config.yaml
model: "image captioner"
dataset: "regions of photos with short descriptions (Visual Genome)"
train_examples: 203450
image_size: 48
crop_scale_min: 1
horizontal_flip: true
color_jitter: 0.2
cutout: 0.4
tokenizer: "word"
vocab_size: 6471
encoder_arch: "vit"
encoder_norm: "layernorm"
encoder_norm_position: "pre"
encoder_activation: "relu"
encoder_mlp_ratio: 4
encoder_head_dim: 48
encoder_fused_qkv: false
encoder_bias: "all"
encoder_qk_norm: false
encoder_layer_scale_init: 1.0
encoder_parallel_block: false
encoder_inner_norm: false
encoder_moe: "top_k"
encoder_drop_path: 0.1
encoder_kv_group_size: 2
encoder_num_experts: 8
encoder_moe_every: 2
encoder_expert_mlp_ratio: 0.5
encoder_experts_per_token: 1
encoder_shared_expert: false
encoder_patch_size: [6, 6]
encoder_layers: 6
encoder_width: 192
encoder_positions: "rope"
fusion: "cross_attention"
decoder_width: 256
decoder_layers: 6
decoder_norm: "layernorm"
decoder_norm_position: "res_post"
decoder_activation: "swiglu"
decoder_mlp_ratio: 2
decoder_head_dim: 64
decoder_fused_qkv: false
decoder_bias: "all"
decoder_qk_norm: false
decoder_parallel_block: false
decoder_inner_norm: false
decoder_positions: "learned"
decoder_cross_attention_every: 1
decoder_tie_embeddings: true
residual_init: "none"
optimizer: "soap"
beta2: 0.95
learning_rate: 0.0022
beta1: 0.9
shampoo_beta: 0.95
eps: 1e-08
precondition_frequency: 20
max_precond_dim: 1024
one_sided: false
adamw_lr_other_params: 0.0025
max_steps: 5900
batch_size: 128
epochs: 3.7
lr_schedule: "cosine"
final_lr_fraction: 0.1
warmup_steps: 170
weight_decay: 0.1
adamw_weight_decay_other_params: 0
Rows from block 2 of the text decoder, named by matrix and row number. Rows with one number belong to one attention dimension. Each number is 128 + 24 x the weight over its row's rms, rounded and kept within 0 to 255. All counts start at 0. Numbers have three digits each. After the name is the row's rms in percent of the matrix's.
# q: cross-attention query (decoder.blocks.2.cross_attn.q.weight, 256x256), inputs 64-127
# k: cross-attention key (decoder.blocks.2.cross_attn.k.weight, 256x192), inputs 64-127
q.27 107:157110139119170119140155168137124141160138119099074093127093128098115089163091136159160128166109149133133131131123139117129135092091088088166089115137094100122111112151137053166150123133140099
k.27 105:126186120156134143149128155127102100121121156106115135165143088167103137132126155137154145135132112078163159095177118114119130152158129146088093145153136163120109129109117129103130164145100140
q.28 092:126134138139114137129148101094111128143136124146106120094139109132103125127111150139139122084129130187127097149154149138117110102155132120163100132065104144134113097148141128157095123130167116
k.28 101:161120137149137116120163134143110101128165087148121152144112117122134123095111108140096113144159104119128170115113071115110134084127139156119120109161130124111084109121129120157128117171185097
q.29 097:095094118125158124163105113145147102151149127125148135198100106147106132104122151119096128165102156155111134136117116094157146069120128165128085111181166117113126118149131118116086136140135167
k.29 093:119081090142152123124132129133159123132162128152160106089130119128128151124145129172153147122156143109100133119172128084111086135136122130116147148149137182131130089090140103116112150125129146
q.30 107:079155132135127123136115111171139112123126107088094106100159076150115106178162136149078106145118118082145189160113130130136114146127141114095168118131136136113170128101143132137160128111127127
k.30 106:137143156150145109099111116136142098162129106170140127143097166126134133134104159087148161159122131123131167085111169076115086132113138151110128162080104129130101123114133075098105163137145107
q.31 103:117149085113093107118097122116153097144134096154144145159124154080107140106122137085129143128099141138174124158102154113126109131139156141125151095096144116146105108126166119105081137103078124
k.31 102:108121144123132066118082118140154174143154123139147164087105138162116133118144109116117088097124132126133102140135143131124159134121121163143117121119112101113115099089096163144145129125132136
q.32 096:109171120127151124110119144155155086173099148094132116129109110098125107128154078118133122150141101142130164132119130133135100147126123207119158105143131120148130129125136131100142114107129134
k.32 094:119127083158112116124109058142114104103106101135151092093110148145109110158159152113147115120140129159125071114169150135125115092168117081100132121092095116102154124097156142101112137114102142
q.33 090:103120088095161132089121145086119161140134117100144121098129132108091158158108146139107121158104098106131130154087121163140141124115166081117135135103159121135091134133133114111117137136078103
k.33 085:125154165164152140101134166145150109139154088106081139137108126110128130094136113154154124129096124157089134133177120191144136080135167160140128132114160108135106123125099156189128130118131101
q.34 093:153131145109181111130094136160143139132148096133126107162107118144111105142097103125144145109138155108115085147162157115172132127165122098136153132136127144137132155085130162119147152142162132
k.34 096:119094085118163126144124126136159130138167143114164114143171129174128131123159155130166101162181078157161164176108107117147116140134156124113112078170108110106099128148133130100114116144132165
q.35 104:121127102123126096124162144151124122121134153109150128170103147135131110133161157120127120094099103149138124155126111102124112152136127096179137107122138117135158115137145131145112139116120092
k.35 100:100116127092156136139109142163122178086118080167155133125100125081123156098153153092120114144116116130102110138127123125134122135144153125138109156123177154123139157089146121162151120150121166
q.36 101:105139154113113140148156115146112119137116131095145125132174114120141129154150124106073125135153109115077137119122134141128129130179104117161142135159116135157104122156146089084161123132130123
k.36 100:109164136075122139139110118161124153120141158143136130110108141092132139183127151077158141136114127164124146175111126130117120109108115102127121111089145136126158130094134091099142156142089166
q.37 094:111168148115134150109123128111145122132134133141148132128126142163136086130106138121143138120153096154075099110098148184122113149121169121116136159158141151145108108095131117115133104109100109
k.37 098:093085177132148140124128131094179121095109111080124131126109122134172076128128132133120121114175127121114140163112196129169126163142159134135158128149096146169083108127109119113115098115155141
q.38 097:134155134088107174141106102130154115138110106159116156120110123091136136104114132106131100149086151145157118169136149130133109095118138140119137129101122122107127139166136122131106078144087101
k.38 098:066113073106128125147122122110160173111123134101128145125147126147089151125124134114175120118116126099125137074146138145115110157153130101133125090110140183130142132180141139154120133136178124
q.39 100:146174155174112133153131122099121115091112111140123105152160143126115120113136142148122092172163142142125169078101122104131163130181151137075129150136078105125130150133142118124131127126186141
k.39 090:111125165152137153133140138130133129104136148133120103145084129100156123138160162152099116121120083129123180119130122106087142102169119105060143134075114143160147118163139114131127096129096133
q.40 104:128127127132144128141119114191166141118108134098142079119145159144095133159093132108117158110111143135134151108079111129137131098140170132145160144151100141087140122105082140157135127106131130
k.40 104:082129102135149124108130125120144117157140105115152131096135118135155124177106154125157140129170108128119106142138135099160117169130150138148146124116116141148112124180138084149139119133116154
q.41 101:146160100120161129122170126140142147132149110157147153134143129092161146108140133154149133084128122122141149139173135130125124139144132137151156158128124138074121122116069128147086138139107101
k.41 104:101126126138142129108077174163113165142128140149159130109128099141168110127119137107096111170127117131138122146112120116138103126071127134161172115154123105119156108138101125179159146118134100
q.42 113:128158133123143129190149138128110110157190160146116114134133136147129131136106194090097148143083113128111128123147112120140138061144104087133129115136152150158066115113096132086109095149100144
k.42 111:155155165091185143128192158096102126137151163117163117107131156129094084114134143136155177159120127129105097143131120058127106115147108146166105110107107136111103159094107168132145128135146169
q.43 106:150120142129129152122137130107143114142111125158120112126146123120154079109167134079124116142148136105144122117150114110125163124115155141154116131111107099093112100132143118114126171137143136
k.43 102:083168105107100155153163116133107172149105106148186145113154122153116133090133099169094144089095190115158155122130121144156138141121109143144152114132119149097142124149154115138135114115108132
q.44 092:104120132096106121135143090148129096169123086098117140115116152118119144143136143101152101093170110156134112098105151145138103124125154118101160138158151161110097090114100114140157111127089104
k.44 097:131089141155095094128113117118129106126097103095132127145163152165143095139131197089127096120186148137137163135132123109145124152150149091107106158092149122160124147131092146153141092110162141
q.45 105:096123146123137133161131140094107117179139111112111133148157136091087157157162142170135142106096117133120115177161129128105114119135191122169147073149129157109151154100158123113113119169077171
k.45 106:156142144131135131128095142105152140128096132098118101117109118089136132103137140091131109102148088096124159131131140107147125105133151120161098131072136140173144151135101151130183128146094114
q.46 094:110137159162107135106131113088131144119167148151145131106139137129164110133157096093184108138114123130128107122140184124160133115101184155050157135110149143156135131154140154123096130174134175
k.46 092:076124144139132136092092149145120114125127133157075098152160131150134079105145131116101159168139122104116081130086143100155157094111099118105150090139117134163133123145117123108150098129081109
q.47 101:111180127156120152087151150139111138133127140136100147121114177110151117161150143131176133131154138165154106131148135088128152102162127168140116151110123109148148167158131153113182164150131144
k.47 100:101112132134140149144138120164107149146128138134108115144094128083108117120124146100104086098142120132143104129150133121156165140117113068103129177103117167120146117145135112121122142098123114
q.48 100:119150122143128152112140110079099136129139097162118127126134121108118146121139120072148125109119088131105125151156119140142142140135097101127135109079141093038138098110114129117124151161126140
k.48 099:109131135122141149131134134103106101137097100153117178143145119131126118121121142122061144162117131148149122143129140098121091141105116142130141141154126118115121141118137121125148140145102106
q.49 089:151124102160113103103156116123112149124127123131101139164160122129142124173095156111109175109147118143127142121117107137150105180146118142120168113137103155140107098137114110106109127137151142
k.49 091:113140101106109116125092117095120131114103144109125154179124157103090170172124121105096133145084105105126159122089149100108139110117120122139089125109151092147111128102095094121089105113137121
q.50 114:089107170092102131149092146145077156119108108070101122138155151108111135100113107122126103106150104169159113131130107116093104128108123125157140117128108142117118113085140199131090129135111145
k.50 105:124138140156070132152114127100125134110118138134122133124134154102113182152140110145117098094151132136126104156129116133121064134171129105134122149124142130132132174126142152142120089136126160
q.51 096:127174122122139114121109131127135122128136149111079090147132145072127144139142125133106206143147136125146124100145086156118104127112123136118188117149152139102110147146124158116148054124120077
k.51 098:146092128168103098127139122091087156128085124163137144153110134161155099131073144114140087125136132126135157121149097146098133119112145133108154131112171109141152153123116128160098129093170180
q.52 099:128136177134148097126124156166134110099105125135126130107123120136109138108139096136149140140111163125168138142124126112103146111133167115131120115129102168127144122156132159083131117146111125
k.52 095:099090142115087121118126118115112124180133159123139123137140193131105158135152131115112119116130122131148145136120091111155135098094123156105113107129102112124138121134124151096136167102123103
q.53 093:108136139086110146114177147098083086104149134093163140162120139099083160090111123108113076069105105143058139111161105109112143118152169106070127146160093085141143151111111158147114113117147134
k.53 088:137099154122157108105146087131144151169157146146123074081132105145122111129143152131129072126149100107113151105093120124141135098141130127158108132152122123149108103096162121130111130124109113
q.54 095:115118121131131146086145113141106154120149096153148115130098150162095114165144109118127128097100155107178101111158120144098165094118121132117125109117149139111133147148166172115126170153127117
k.54 088:152082137154159100148136149114108130113148112111153178096126139159105153094157115147121112136138121144115107140112050160133140109165140108127140147163103106118124117116136158177148097114111070
q.55 100:109152098133120149106083127126128131067083150127148137120125103177099121118151148089111152076121102125122091164093158125118130140084118133104104114120119087132125122110092109137108122135156102
k.55 095:181129170111135142084143107106156122155129126120121119130159084115112149096152137098093111120108092121165104131129110144125169087122126142119148156129129133110112122144151128109113102118130104
q.56 108:130155118130116144154073129143148101121151145109187150118175128123137134131103116139119156150104148160100112113131152115134103122133151115141134088194145173142144114120137165116142140126137110
k.56 101:146123152110130166116124133090176149114171121142123104114131113082126119163076093092134123116127109109121156163154129110165132079130117116116125111100129144119156123115117110132112142146139165
q.57 099:141123145142168149113144077134109124125127133118103153164150184129169160130089150149147124148115117112077130137090162128097170125168129149100125165104115160136156128123109092168158106121096132
k.57 098:159172121141112159130124130121161100095128125100081153155127130122133154108161136111145140134104106104091135144150144153081142137129129171091183121133139183101134121142087144166118107089133127
q.58 104:119156145159155136170081161152135118114105173144105123140119115104127122145123125123143100109131112145148105132125134134128149146110178102132141102133159156174169135112076126145082114179104127
k.58 100:116107135124168125157143131143104134148145151121106117128143142158102165117126071111164103140109077147148131164098075102121149110109152127104134096137122133141144159114136160125152145128113118
q.59 100:169143116118096132145150139147108155161103131146099106121166113122176134140144132151151127107113112119161156127126095138113123119116118143140129097122105135110134152087166096110113074167189134
k.59 093:123143113138149134150112136142127122099116103142135108175100080135111113103128096124115120151092092085139131150107090120140088153154128149081170135161139126092136142126112138094118164094097147
q.60 110:090098102168148140140099083169162143123111146116125126129143102152135151124113115132138089103081097109153085109116158121133151101139125100112142116108165148098109095171143128132131131119136113
k.60 105:132131126111166092170135100165163122132166155162116177121116172092129117131111166130135143138125116123173110108163152087126126095132119139146091134159134096157133089125118152140102112141147150
q.61 096:154113099148129158137100119142138097152132176160121106085094140097132088182147152111138089097109136106110151131114139139144165100149099109135127124086149134103162162117109146121138138160157153
k.61 098:160101105120135079128110110137147169158088124110087165115107111073130114118150133113113129137119128093114136126138120094152153138134086086124128126089131114089125126145162148148118129158082125
q.62 087:094154076116116132146161079156112128114102110121169129138141115136133106129111102144115151135133143172113159172172157110156165078121138078082146121114142088153147149096116179127108107131126154
k.62 096:147150085159121105079139145159116124157125110113154146175122123125115158104123141173156130115149085128131155143092100146151072123114156127176179101176122123121119129123136165145139180150155081
q.63 096:132110184103109122093137089149144144126148151123147161114114134151127150108176098137133132092151142147132113162100106151131140137132157136146105103131144108104129144091172120137112118117183116
k.63 099:166141142142077095140132168181173126132112119132111131118157111100131099077136055099123102137150150136176100128115145150169149134146192157151180148139106129086199108128074122127116108177105100
q.64 097:126148123140122146108145140145098136122117152119119112131153136108163101122130141151176088097114156128138152098107119097150138120090125157138147117169130155170144141109119073174140151112127146
k.64 099:154114138095171118126125079163141144147170140136122137150113171185099101154145138178177137124125114118153124134162151161145107139080119151163141137141154125129134079113064136124112126101120123
q.65 098:109174157092142087104166110102115152173089133123120128161123122149105130154115122119119186153139134110089107141121107123119123134141132128132124112094128132087089132112128115118100145118147117
k.65 102:124143157158135113105149128119148145104162130138138115097146095151128117121097116163084101150123116152144111101116093143108118126150151136118154132115114154114128105101169115135082131111097158
q.66 105:151140168147117125118084147130152153132100137158145131137133082130140107111105158129135133131150123137108136151134127111121156151163119125157135084104133114167138100077178135097114122146126115
k.66 107:129109148107168147099084143135110116138149070132166160107108100101146146119155124110113116163106094127146106112105116124100150146092137134150138140157141158121163122157169134107112151102090106
q.67 094:104118116158137119145159096109121173136119132128112136130082103164170122071163106063176085113079146193189136153129124200110098128144144155167110092118116113146090122151125134112134102124130100
k.67 102:153090138154179075087133038118089107098092112117131175128116110132114093110092157111131152110163092103143155129141135095118130144133117112151118149129117087114152119152126134142109109130140150
q.68 098:200117102145111080140120117128146140120108172125091119120127093143100182113141155143152136166117104099114115154165083122078128155113091149146107077164153102113162137087150112125135105134108128
k.68 103:169120134142120117110141087160112140083174093113160140102132138137108137146100169073109117136137123127132154128134127139114118142096131115108145127118118113151117103140110175120123098132135149
q.69 104:154166128121142115134163161102126124108155119138152129082149129168076134133133135099143148141122127121122138110121116111111129167141140152089086070136125115166163131101101139074119114137105067
k.69 104:109132138122151117111137117131127141092112154139102124176118129096100113115113143088131100114131175097167164113134121141132141132134099128117137133089110115119174085093127170167153134116177102
q.70 107:121145134192129115141123154087121120124168125126123145122093120144121154093120083102135173084108158173113121091154144124136151118139137149088144146136122139127098123084109128125129137084151136
k.70 111:130137131143137144139137149153127113158112131139140154153101137123126103145140147124133125090114128155114145122144149102153086085125113132124155154125121134118133111085128102135156142141094133
q.71 100:101137118144186148168130095157144084117114115142164104150105094118091124135145129116142129143131153138114102145090137152102159181100103110114151158186113188112125179116117128148135086145147129
k.71 099:105062139152115114124080151102136108146101105136144102138088169134136144148114133127111108134143144148108146111081121107125173125090119139139100159083157140150122073142126128133103113114162108
q.72 095:096118115122171145116147176115138137151104142123152119172092164102121177114111167093135170175107139113130096162122097146120162125107080111093147153172155133122106087086134151151141129127115112
k.72 101:136169119129115125131132155179129115138146127115158156124141137112098120066172157134159159132146138148097139088092127154105140153122114135123124138097184115137195155142112108121107125112135134
q.73 099:159141140100126141075128165121164152137135121122111148088135124103111143154169162121149145089127122119106103146142083135113103139154140112159133113089108119099123139124132111126140085112134146
k.73 098:120151182166144074152099133130139129093093113100149153119126091154108127089137155080159157171142134125144122094118122118126129122069139096139118133109138111149125117130145092139102152119122132
q.74 100:143148121195121126118116098137138138113114111082140156161108098150143124139084137140056153148087091135117167133132128107099140100148152096109117124071087175100139140116116104167095125132168149
k.74 103:129084106143126118117127121149096113153121162115105124122114133190148107096149118143139124122125114129106102147144105116128121110128143114143078128113114135107163139144162141128155092122121119
q.75 099:090098143167122128116125128104124133122147163118144085174108111115136104110091100097161113138078180132134129115111143145122134114116171163151142138125141131131120078147147099139158103093090070
k.75 102:135122134135101076138077085129125138150099114129114102125155127175157102173148158137095160090125143117154132123098137129131154131161146106106141139057118127144160181145124124162107157131105146
q.76 101:133082122093175148127121139120123165154121120117106104145117141148134113147133123130150120089174090125116132128077176145110099129139124134121089122160157118153166095148060163137124084123149156
k.76 104:097134116131107133131139111114100148127143169151120134086134126169127142092137122102114146150169166134120172126118155153131108176115150099130114170140116095126115150145121127062155084136133140
q.77 092:123163114113161144119167102149121105137143101171149070131091127123113062149136176090113089140161143108115170138131157143090135156133149178118138148157181184133160127115131145123107123181098129
k.77 091:126151156125096119134130121128138124136150163151154105116106123194138151154126132115064120101122087119138136145102136154106126106151127155155108122090156135120110152113111127109120155134156149
q.78 101:102125100154139173130119141120164114115108120120102132112137136116173073117122135116177116154142171133134092094106100101157135101089130151131107169120112166162063130117106139141175155167161140
k.78 107:126145131084143132162138106122113111134146137120156125152153143164093119190173143154128106113163133119157157130138124140161108135183116114115142099148151079116129134114110138154118118115142107
q.79 100:100163126138155142085133106134105128129123130108146166131079095111126160131159148099120085074127134110143135147141135093116128147115162107134152149180168139113132155121141121093140150153174150
k.79 100:147171141162130144176134091104106113101145108147141144159127121102168111154123150109134103138142110163140158129119134134111188117122118150180113147092136140124111105120138147092169117159162079
q.80 097:115123101108121141117112117143114075132133166125143163143064096114096100153167104131101130128112125132099119074131160146145117106151165150130118151128131143136084122159130089153117166150158113
k.80 101:073112110144171157131125113116145100090135116143111129150128139124125137084141141104123143134088127115104096184149140124138101117133110136112135128089144179168146092154080099100115111125051159
q.81 097:127124116129127075125152078110102118095136152115135110125135131129100113125099132132091138105126126108109140127094114144145086145173108124114092140106084100111072134128112110114148136099183145
k.81 102:208105119152134139144133127125104145150101157101121097109136108140125166113118136175155171162164092134093137150113149123177108119115095097148118120172180115131132156102108154161122109151104140
q.82 098:112131109112157144100141123149117159087103090139116098139151100139149145079098080119101177148128131187165165094132150128124111132152135131094154153116151094134107147133128149115093089145159172
k.82 103:123124141134178090118126098156132140182147138107129108136109142095091102104117126105135129131150111129107138161150127109132105136115143147122128121073151123124123126134119141056169151118093117
q.83 105:156173115143138114119138122113149174121145109167086128118089102127090124131132119129124158078097089154112107138174135130136131119183127116101131167163107123104125142120124107134145139111140170
k.83 109:174130156122147161169108149144163134103157112079126147124123132136155077144076110099148144112138094151117102100124093125098122141111124082140138118163121076125148093153139112103136135123088141
q.84 093:138103114110114110104130113120117122108115130127133084139143099150152141084123113115094113207102102115130117128121125123130107131135132109110168117133130130143126125119120169123123105131130156
k.84 098:083125132136148106112050118132088150136117129156175144157138148112089125153157138081076137123162146114099128103089121118129125145113136146156056140135124151120117115097128118119125131141148113
q.85 095:121104101144148098109103109123084134141131136123076131177140106130147110098135126149137111123123114118101108122094085168141153156105104107158110135122098098113098109107148130121142121143144107
k.85 103:143082148098115136142169102156134143153144135143114136113160116139123112143106140065113130124095130095116118150124103126097142147128103117111119128128175103147134140123090104148117147176151155
q.86 102:126133127094126121097117118132135115134133103103094145130146149137100104132117123155121135127134163122123111138157121129100104153079150093130094095153175128133141146104146079103160137146114149
k.86 106:147161158112135095106144149131128170092162125122136127101115155155135121139152119128125139132101116108135113153130155171125091148151125155125106133124089137101106112166136153111134095197154135
q.87 103:146135127097101124124138096131167133117144153100152159184133093110135152117109106129112136098142145124107137130107174156115122097153106108112072100108116127106138101136117125125144136160123127
k.87 106:097122141131110131186143123132179129111125152116124102103163115142125142134082149134167113145112143092116122111156126151101122112122118080087133087104158190108141100159124134159092142134161149
q.88 103:113175080110105092127132114147132076104128145123173120124149086126112169101105108141161142142099123176112181148166123141122103177135109129102153153131119104107148156136128132134129153116132144
k.88 104:138131153157132132135119140206092139172122109102161072146100111109145100134156136175085063137141096130123090168119141092151114087142146170146129144098126140122116105154160097121115162127115144
q.89 101:132165118151112095114119139150106127153133099158079180118147144138116132097138106128134111162107153154118156127105124169127086118104135115097146130103111115140142114101116132096126158123099110
k.89 105:152073112103119130128115120135150112122150130099146105119153117110103112148136124113126119095145096129139136114124158088115155143115102156163095113085134114144142090168145142159141119168159152
q.90 097:145171106130110121120134147124157137107080137117144106156113135096159135158119124113125138136122070099050127146148158118145094093128126117122090131132125131127161146164108135136149128134095096
k.90 097:148079129160099132149105155138116136143102125071105125119159162113113121116140182140091127124119136150143139159131107108168127132143120127133100140099137157107184159083096125138151153132132185
q.91 098:129064143100080052125126107143123120141106142124168142133115152130134142125116118132143106165131120114146151114119179084110128150156134095141127148138117141136108139156103119128130139166125166
k.91 095:139117116117142099089131150086118118080110150138143138133143143107106149141162151137145152086096126149134069136105091137143108123122097083118124141134098105129115136200128109098129095107145134
q.92 103:156121080118174166122124137115130161170097139119122179085103186111073092140094162144081114155091132076126091121113175109132138129155160155103123151117100156126107151117123083148124123143129144
k.92 107:127130105124097122153114104115116119102115154157156172111128100127145169121152205143170168128136137168160152105113131101138124100097144108123134154087092140158145128143099106125133129114120108
q.93 103:117187135093181135113113104107110080097159143121155144123085124119175124110171132115150202107159118146158154132143128158141098089154111137130128102136123128114130113126136116143100138111140100
k.93 112:104127116131119094152142096103111104127126128144133161134113103080108105115136123097137096176095106130164125157101085144144126142081102151156124145119140123129165147133158136186113104130112118
q.94 091:147117154155139114127137121090134121160136139135098141138146166127128115110115117106118136126143113125095161142139111123176089140100136108124072086151151156136133129135173175136098115098140123
k.94 100:134151164185103124094158143133146109141083183089102106158137097128173167107153113115112148201109133118146142134131089147139092145093137151121117131078112118087148155135162151157141087140160149
q.95 103:107139105135098138139132164108106088116085137113132139145092121119138138121168137144121139156120129138131091134105185140155108097127131115116112107115119150135173089115105149161114125136115079
k.95 105:151147146094136121092128111088105097150075150098163139127138080120108115120128128121125137090135114122148134150114122146131101086156145108164160128115110146133161129099113132086131186129080108
q.96 099:136143098108112109135109142133159162136131157124118168090123123158120138079138119139077105096152106142159146130151098135074087132112090141124149096126130120150143116082141154108112169140132126
k.96 102:121127094155132130097073103115090171157128129155164156135096109125117133129081163125134151124119120151144141166111125144119122091113144133103108115130141148107123111125106121121121160150145102
q.97 102:111116116116165132081136160167142117100120152117150128152135114148140122112161125136145180149146143114103133086099153185133134129110119125125138138140125092132143160130123100107129171121113106
k.97 099:153127152140140125126101121124179119105132179129075131090131104117163113105146146118128114079171142148133109153115136151124112092145149146110140144090134131106134123149151116129107133067161133
q.98 101:156127110126155088125153159118131129123115078147108118105163160127115105114120150158110120122160112149191132105159114126139156120131154107154109107126083118145143136130108114133099158108156122
k.98 105:135082114122145119152124146127129156097149159135128112147090149114118127136129155145179122131122114123132178151132119150132129159096164126143128103128135118103143112154101141162144152148136101
q.99 106:115116124120135129130129114094115125135120147180108139120122067122141132096117128107133136126116098154131165140148141126171096145151160171106090161114141117133118096109114132132118118142132124
k.99 108:113100113143175129145126145122169178111121142101157153144127132101105126106098138153145158146135088104116140109134134106044159174135090129162143151140159087104155167087107109089146115119123133
q.100 093:115105106125119158165126156127087106123135112060150160169128172122094142135125158134134147120127131128102116142145129117095130143120106135149173144135169156126112155124124105086126106138145129
k.100 103:110154139143133151114151120153097137126099143141145141107139123141131106071143116174161147179150100116169126135116104090126148115100161132142126143126147141160132132157096143117128072139106149
q.101 101:117147149140135097124138117086171091148148113113186156093145118108130163143146132122189151129086101143132157170122156117155154080127145113155152132110145106140099084151109134113136114119091130
k.101 106:132097106133115114096156158110135139118118116133132165148149116123122144086149132154189130110152091145122116147173159090155084137131119132103120130081130138112114145135113118096121096166134144
q.102 107:099087135164089133128130155121110123132116115149115158132140184140124146148171095144159116086127160141168159127152118124151178145116124134143134116074141116131129108113125082131107137147148175
k.102 108:142125147124116098126159086123089117099151148111132120122129135099112113101138126101153138143108146095157111121154100111084126143129124107110103109134147114152118100153149102132126091145124101
q.103 092:143121109122145118109122129140106120133135098131111116149149072152114115120119142125129125147125147126153097134152150107144112153097091095139114095159144123121110123119126173081110143109145103
k.103 098:158134137174159135112102127099160103168099095136172083166090084150138165179123101108129170120109143125167128131099099114102108155152108149114107105152171115137098150141162106124123109125184147
q.104 103:128138118137120146132153102117149093155096117138105108105110120137072179075115135086093170115110127185162103153146113160132157113148146148142138113108123113114119083094153136117123138088117120
k.104 110:120125162099160123163111175106138117140117153087134134146095136133106133185145149155083110105136105127106155141106126129106154132135141120137151159105137112131169140117195134171158126132162093
q.105 103:115135099107104113167169109114144120103102115112100122115130102158131150168150145103158158120129093125175115110148134127168132093160116132145138132151093142124076122143114088118143138115120116
k.105 105:095131139112191152129130131098131134123133107112137134208103175140109114103107111133154114125116156104144155121153115131127132121098120112106174149133173099153142156131102130149082091137118143
q.106 096:155134133144148170128119120106082111096126135157147182155086127133166116119148096132122109125144167168130141134113153104123141109132187126162157132138112101165155130122136177124144191078134093
k.106 090:156128077130136142137157128093135076147101142156123152090135087103149098117122186131129113071087096177116163143158112122150117122195120173182111090138129134134118167157132106116163123098206147
q.107 095:125093103163155151157091082132140137138149150125100106089149134153134079139140143137184134108120111127134110118108153113166101150114148120114127102141079121107132151128157143142183163125129081
k.107 102:148140117113147145146145149126114109150118157091105129115134134128127087184139122097102099141120127113170152095141088103127080103134165145104151125136179140151120116150100145125063077101088116
q.108 099:123141136138144119115091133105103140113140189121140110162137161092135103116112141093148149108121138163096130136141123082188108118099204125119107108143061127093108123115124155124138122101134127
k.108 094:169154111129101124204160117143140131113149120091137131148112120107116138166149155110093130156111126134156097118103119080096117122110102172152133106097154121101129133137098128100137148103077154
q.109 101:114111101122118181110166117158130162092147116126115130149129129145175132124169090142145151107127151142119175141113149130133116110147137114089151092099136133147145143119164156125123129191129160
k.109 104:178113144102133120163149114105113121083140109134156101105114114130149124131127130100129159092173171135147143132133152137106159106172158156081149112122154169129096114113115074099109107152141105
q.110 098:139165158102137136137194117170131113077077115139125100145120107115116114156169166110094148155117132171128131119102117076149101112078145110110147105117153125145119131122120119136162126128107120
k.110 101:119090114091167099113115107091132149096195106125143125132165138135139125140154166109097120155145139099125148158104139133159111142125111155182116101126136155152118106129097131129132144144134113
q.111 105:089126152111083135151163117126092118127088147167089129136088148146104115150147117141124143143120108126135142147114152143139057141131088110122126104142107112134126111162137145133177141097147131
k.111 102:111166172109141114115152163152080142111114133107125149111134139103177114160101138167128124127121109163145139145147113075136122108118130105151104122117133130131087132152153109121136096134163146
q.112 102:146126124141130096120131116098143116072111135121125128096112154136110113116096140124135108117116188126154172130144125134135148175105135132135116139137103133117099116135154125159106087116120167
k.112 103:143118195118141124116136092148130098138115089140129148159137148147123097178074179087099179162124131122155137146117102114160167151128108102160113109121126127162113110114105129093136152153090115
q.113 101:131119150152176137127126120126166141111127094061109143112149137150129116125131143125120114083126123131119158184124145138136113136104146064110179140091111139123165128134089133136114128153160103
k.113 101:167131123155132138141111182116148096145120145102083112109124169085130128087145114141124115143162165121138119133170143134100130153150125119118152123151102162106100101114136121107152109162063117
q.114 094:115116187086127093120100134148116110110126134128139145102125165113142179144126145136152156110143091093144143121133106124106153117115118160117113107137187089112133136169188129133103116139112131
k.114 096:115129142147108072124065165103129094139157135121093113116136123125125106122131119107104119130170122116168099153151114115140146144148129114155162154120148124158106101153144139114102146103152142
q.115 092:123154156158118056204168140175096133112097086101146120140112088135105088127108121118162139128164098145098151133132141147151164166126154074156121144078142144116138115167149124133168098151140110
k.115 103:121094123123154095113182159122120188167130106119139119081134090117125111121115099135123116109088113111130112136146120123114121129135138128138170146100156144122173111157126125132117108117130120
q.116 099:120106141155121135104112136077119115134123118156135103099083081120066155150120117139178123101145127153156105127102142123149144144132166157088102145134160153179129144121101124127133073144101113
k.116 109:090067165110193158132135107136135130092076153165146152146116125124149115159183157128136136136136117092173133119113144146124125116161123136109152130122140106092135146110127128140120113127139088
q.117 100:143115131129113139081136107098138160170139123143127095094158122109158147089087135110155123108097119137109123094096112165111103139161114137098153091143124142124112115122150089095176158129131100
k.117 110:114099077147165110141105116068102158129090137136147120108096113118140119123140165123159127170117151154154141084149162092119132093129151109100160136117076151107146146151103159137136178115162080
q.118 103:110117118096085128097170142129137144144108118155153157130135132157084127120067158119134154139118165117100175093110127148109120151123106121102162124102179136124156171107131139149179086111164136
k.118 118:133129056133115157146126123143153074123151118112099154148149142127191136105146162144125142128084109148129121155137109092121124129113131119124152141138105126142161098139132106110097112146134108
q.119 103:128116133110104122174122150153115105133170116108150111099133135126131153134135154088109150128160140088094123170130102158133111094096114130159135144125151129151113158143113128123114160175065110
k.119 107:116129118127109103147100135166136131116131101106098141120098117151122136124114117119133118120161140089197147151135152190135124137164140136162137127125129172152105137122149139150097134151069129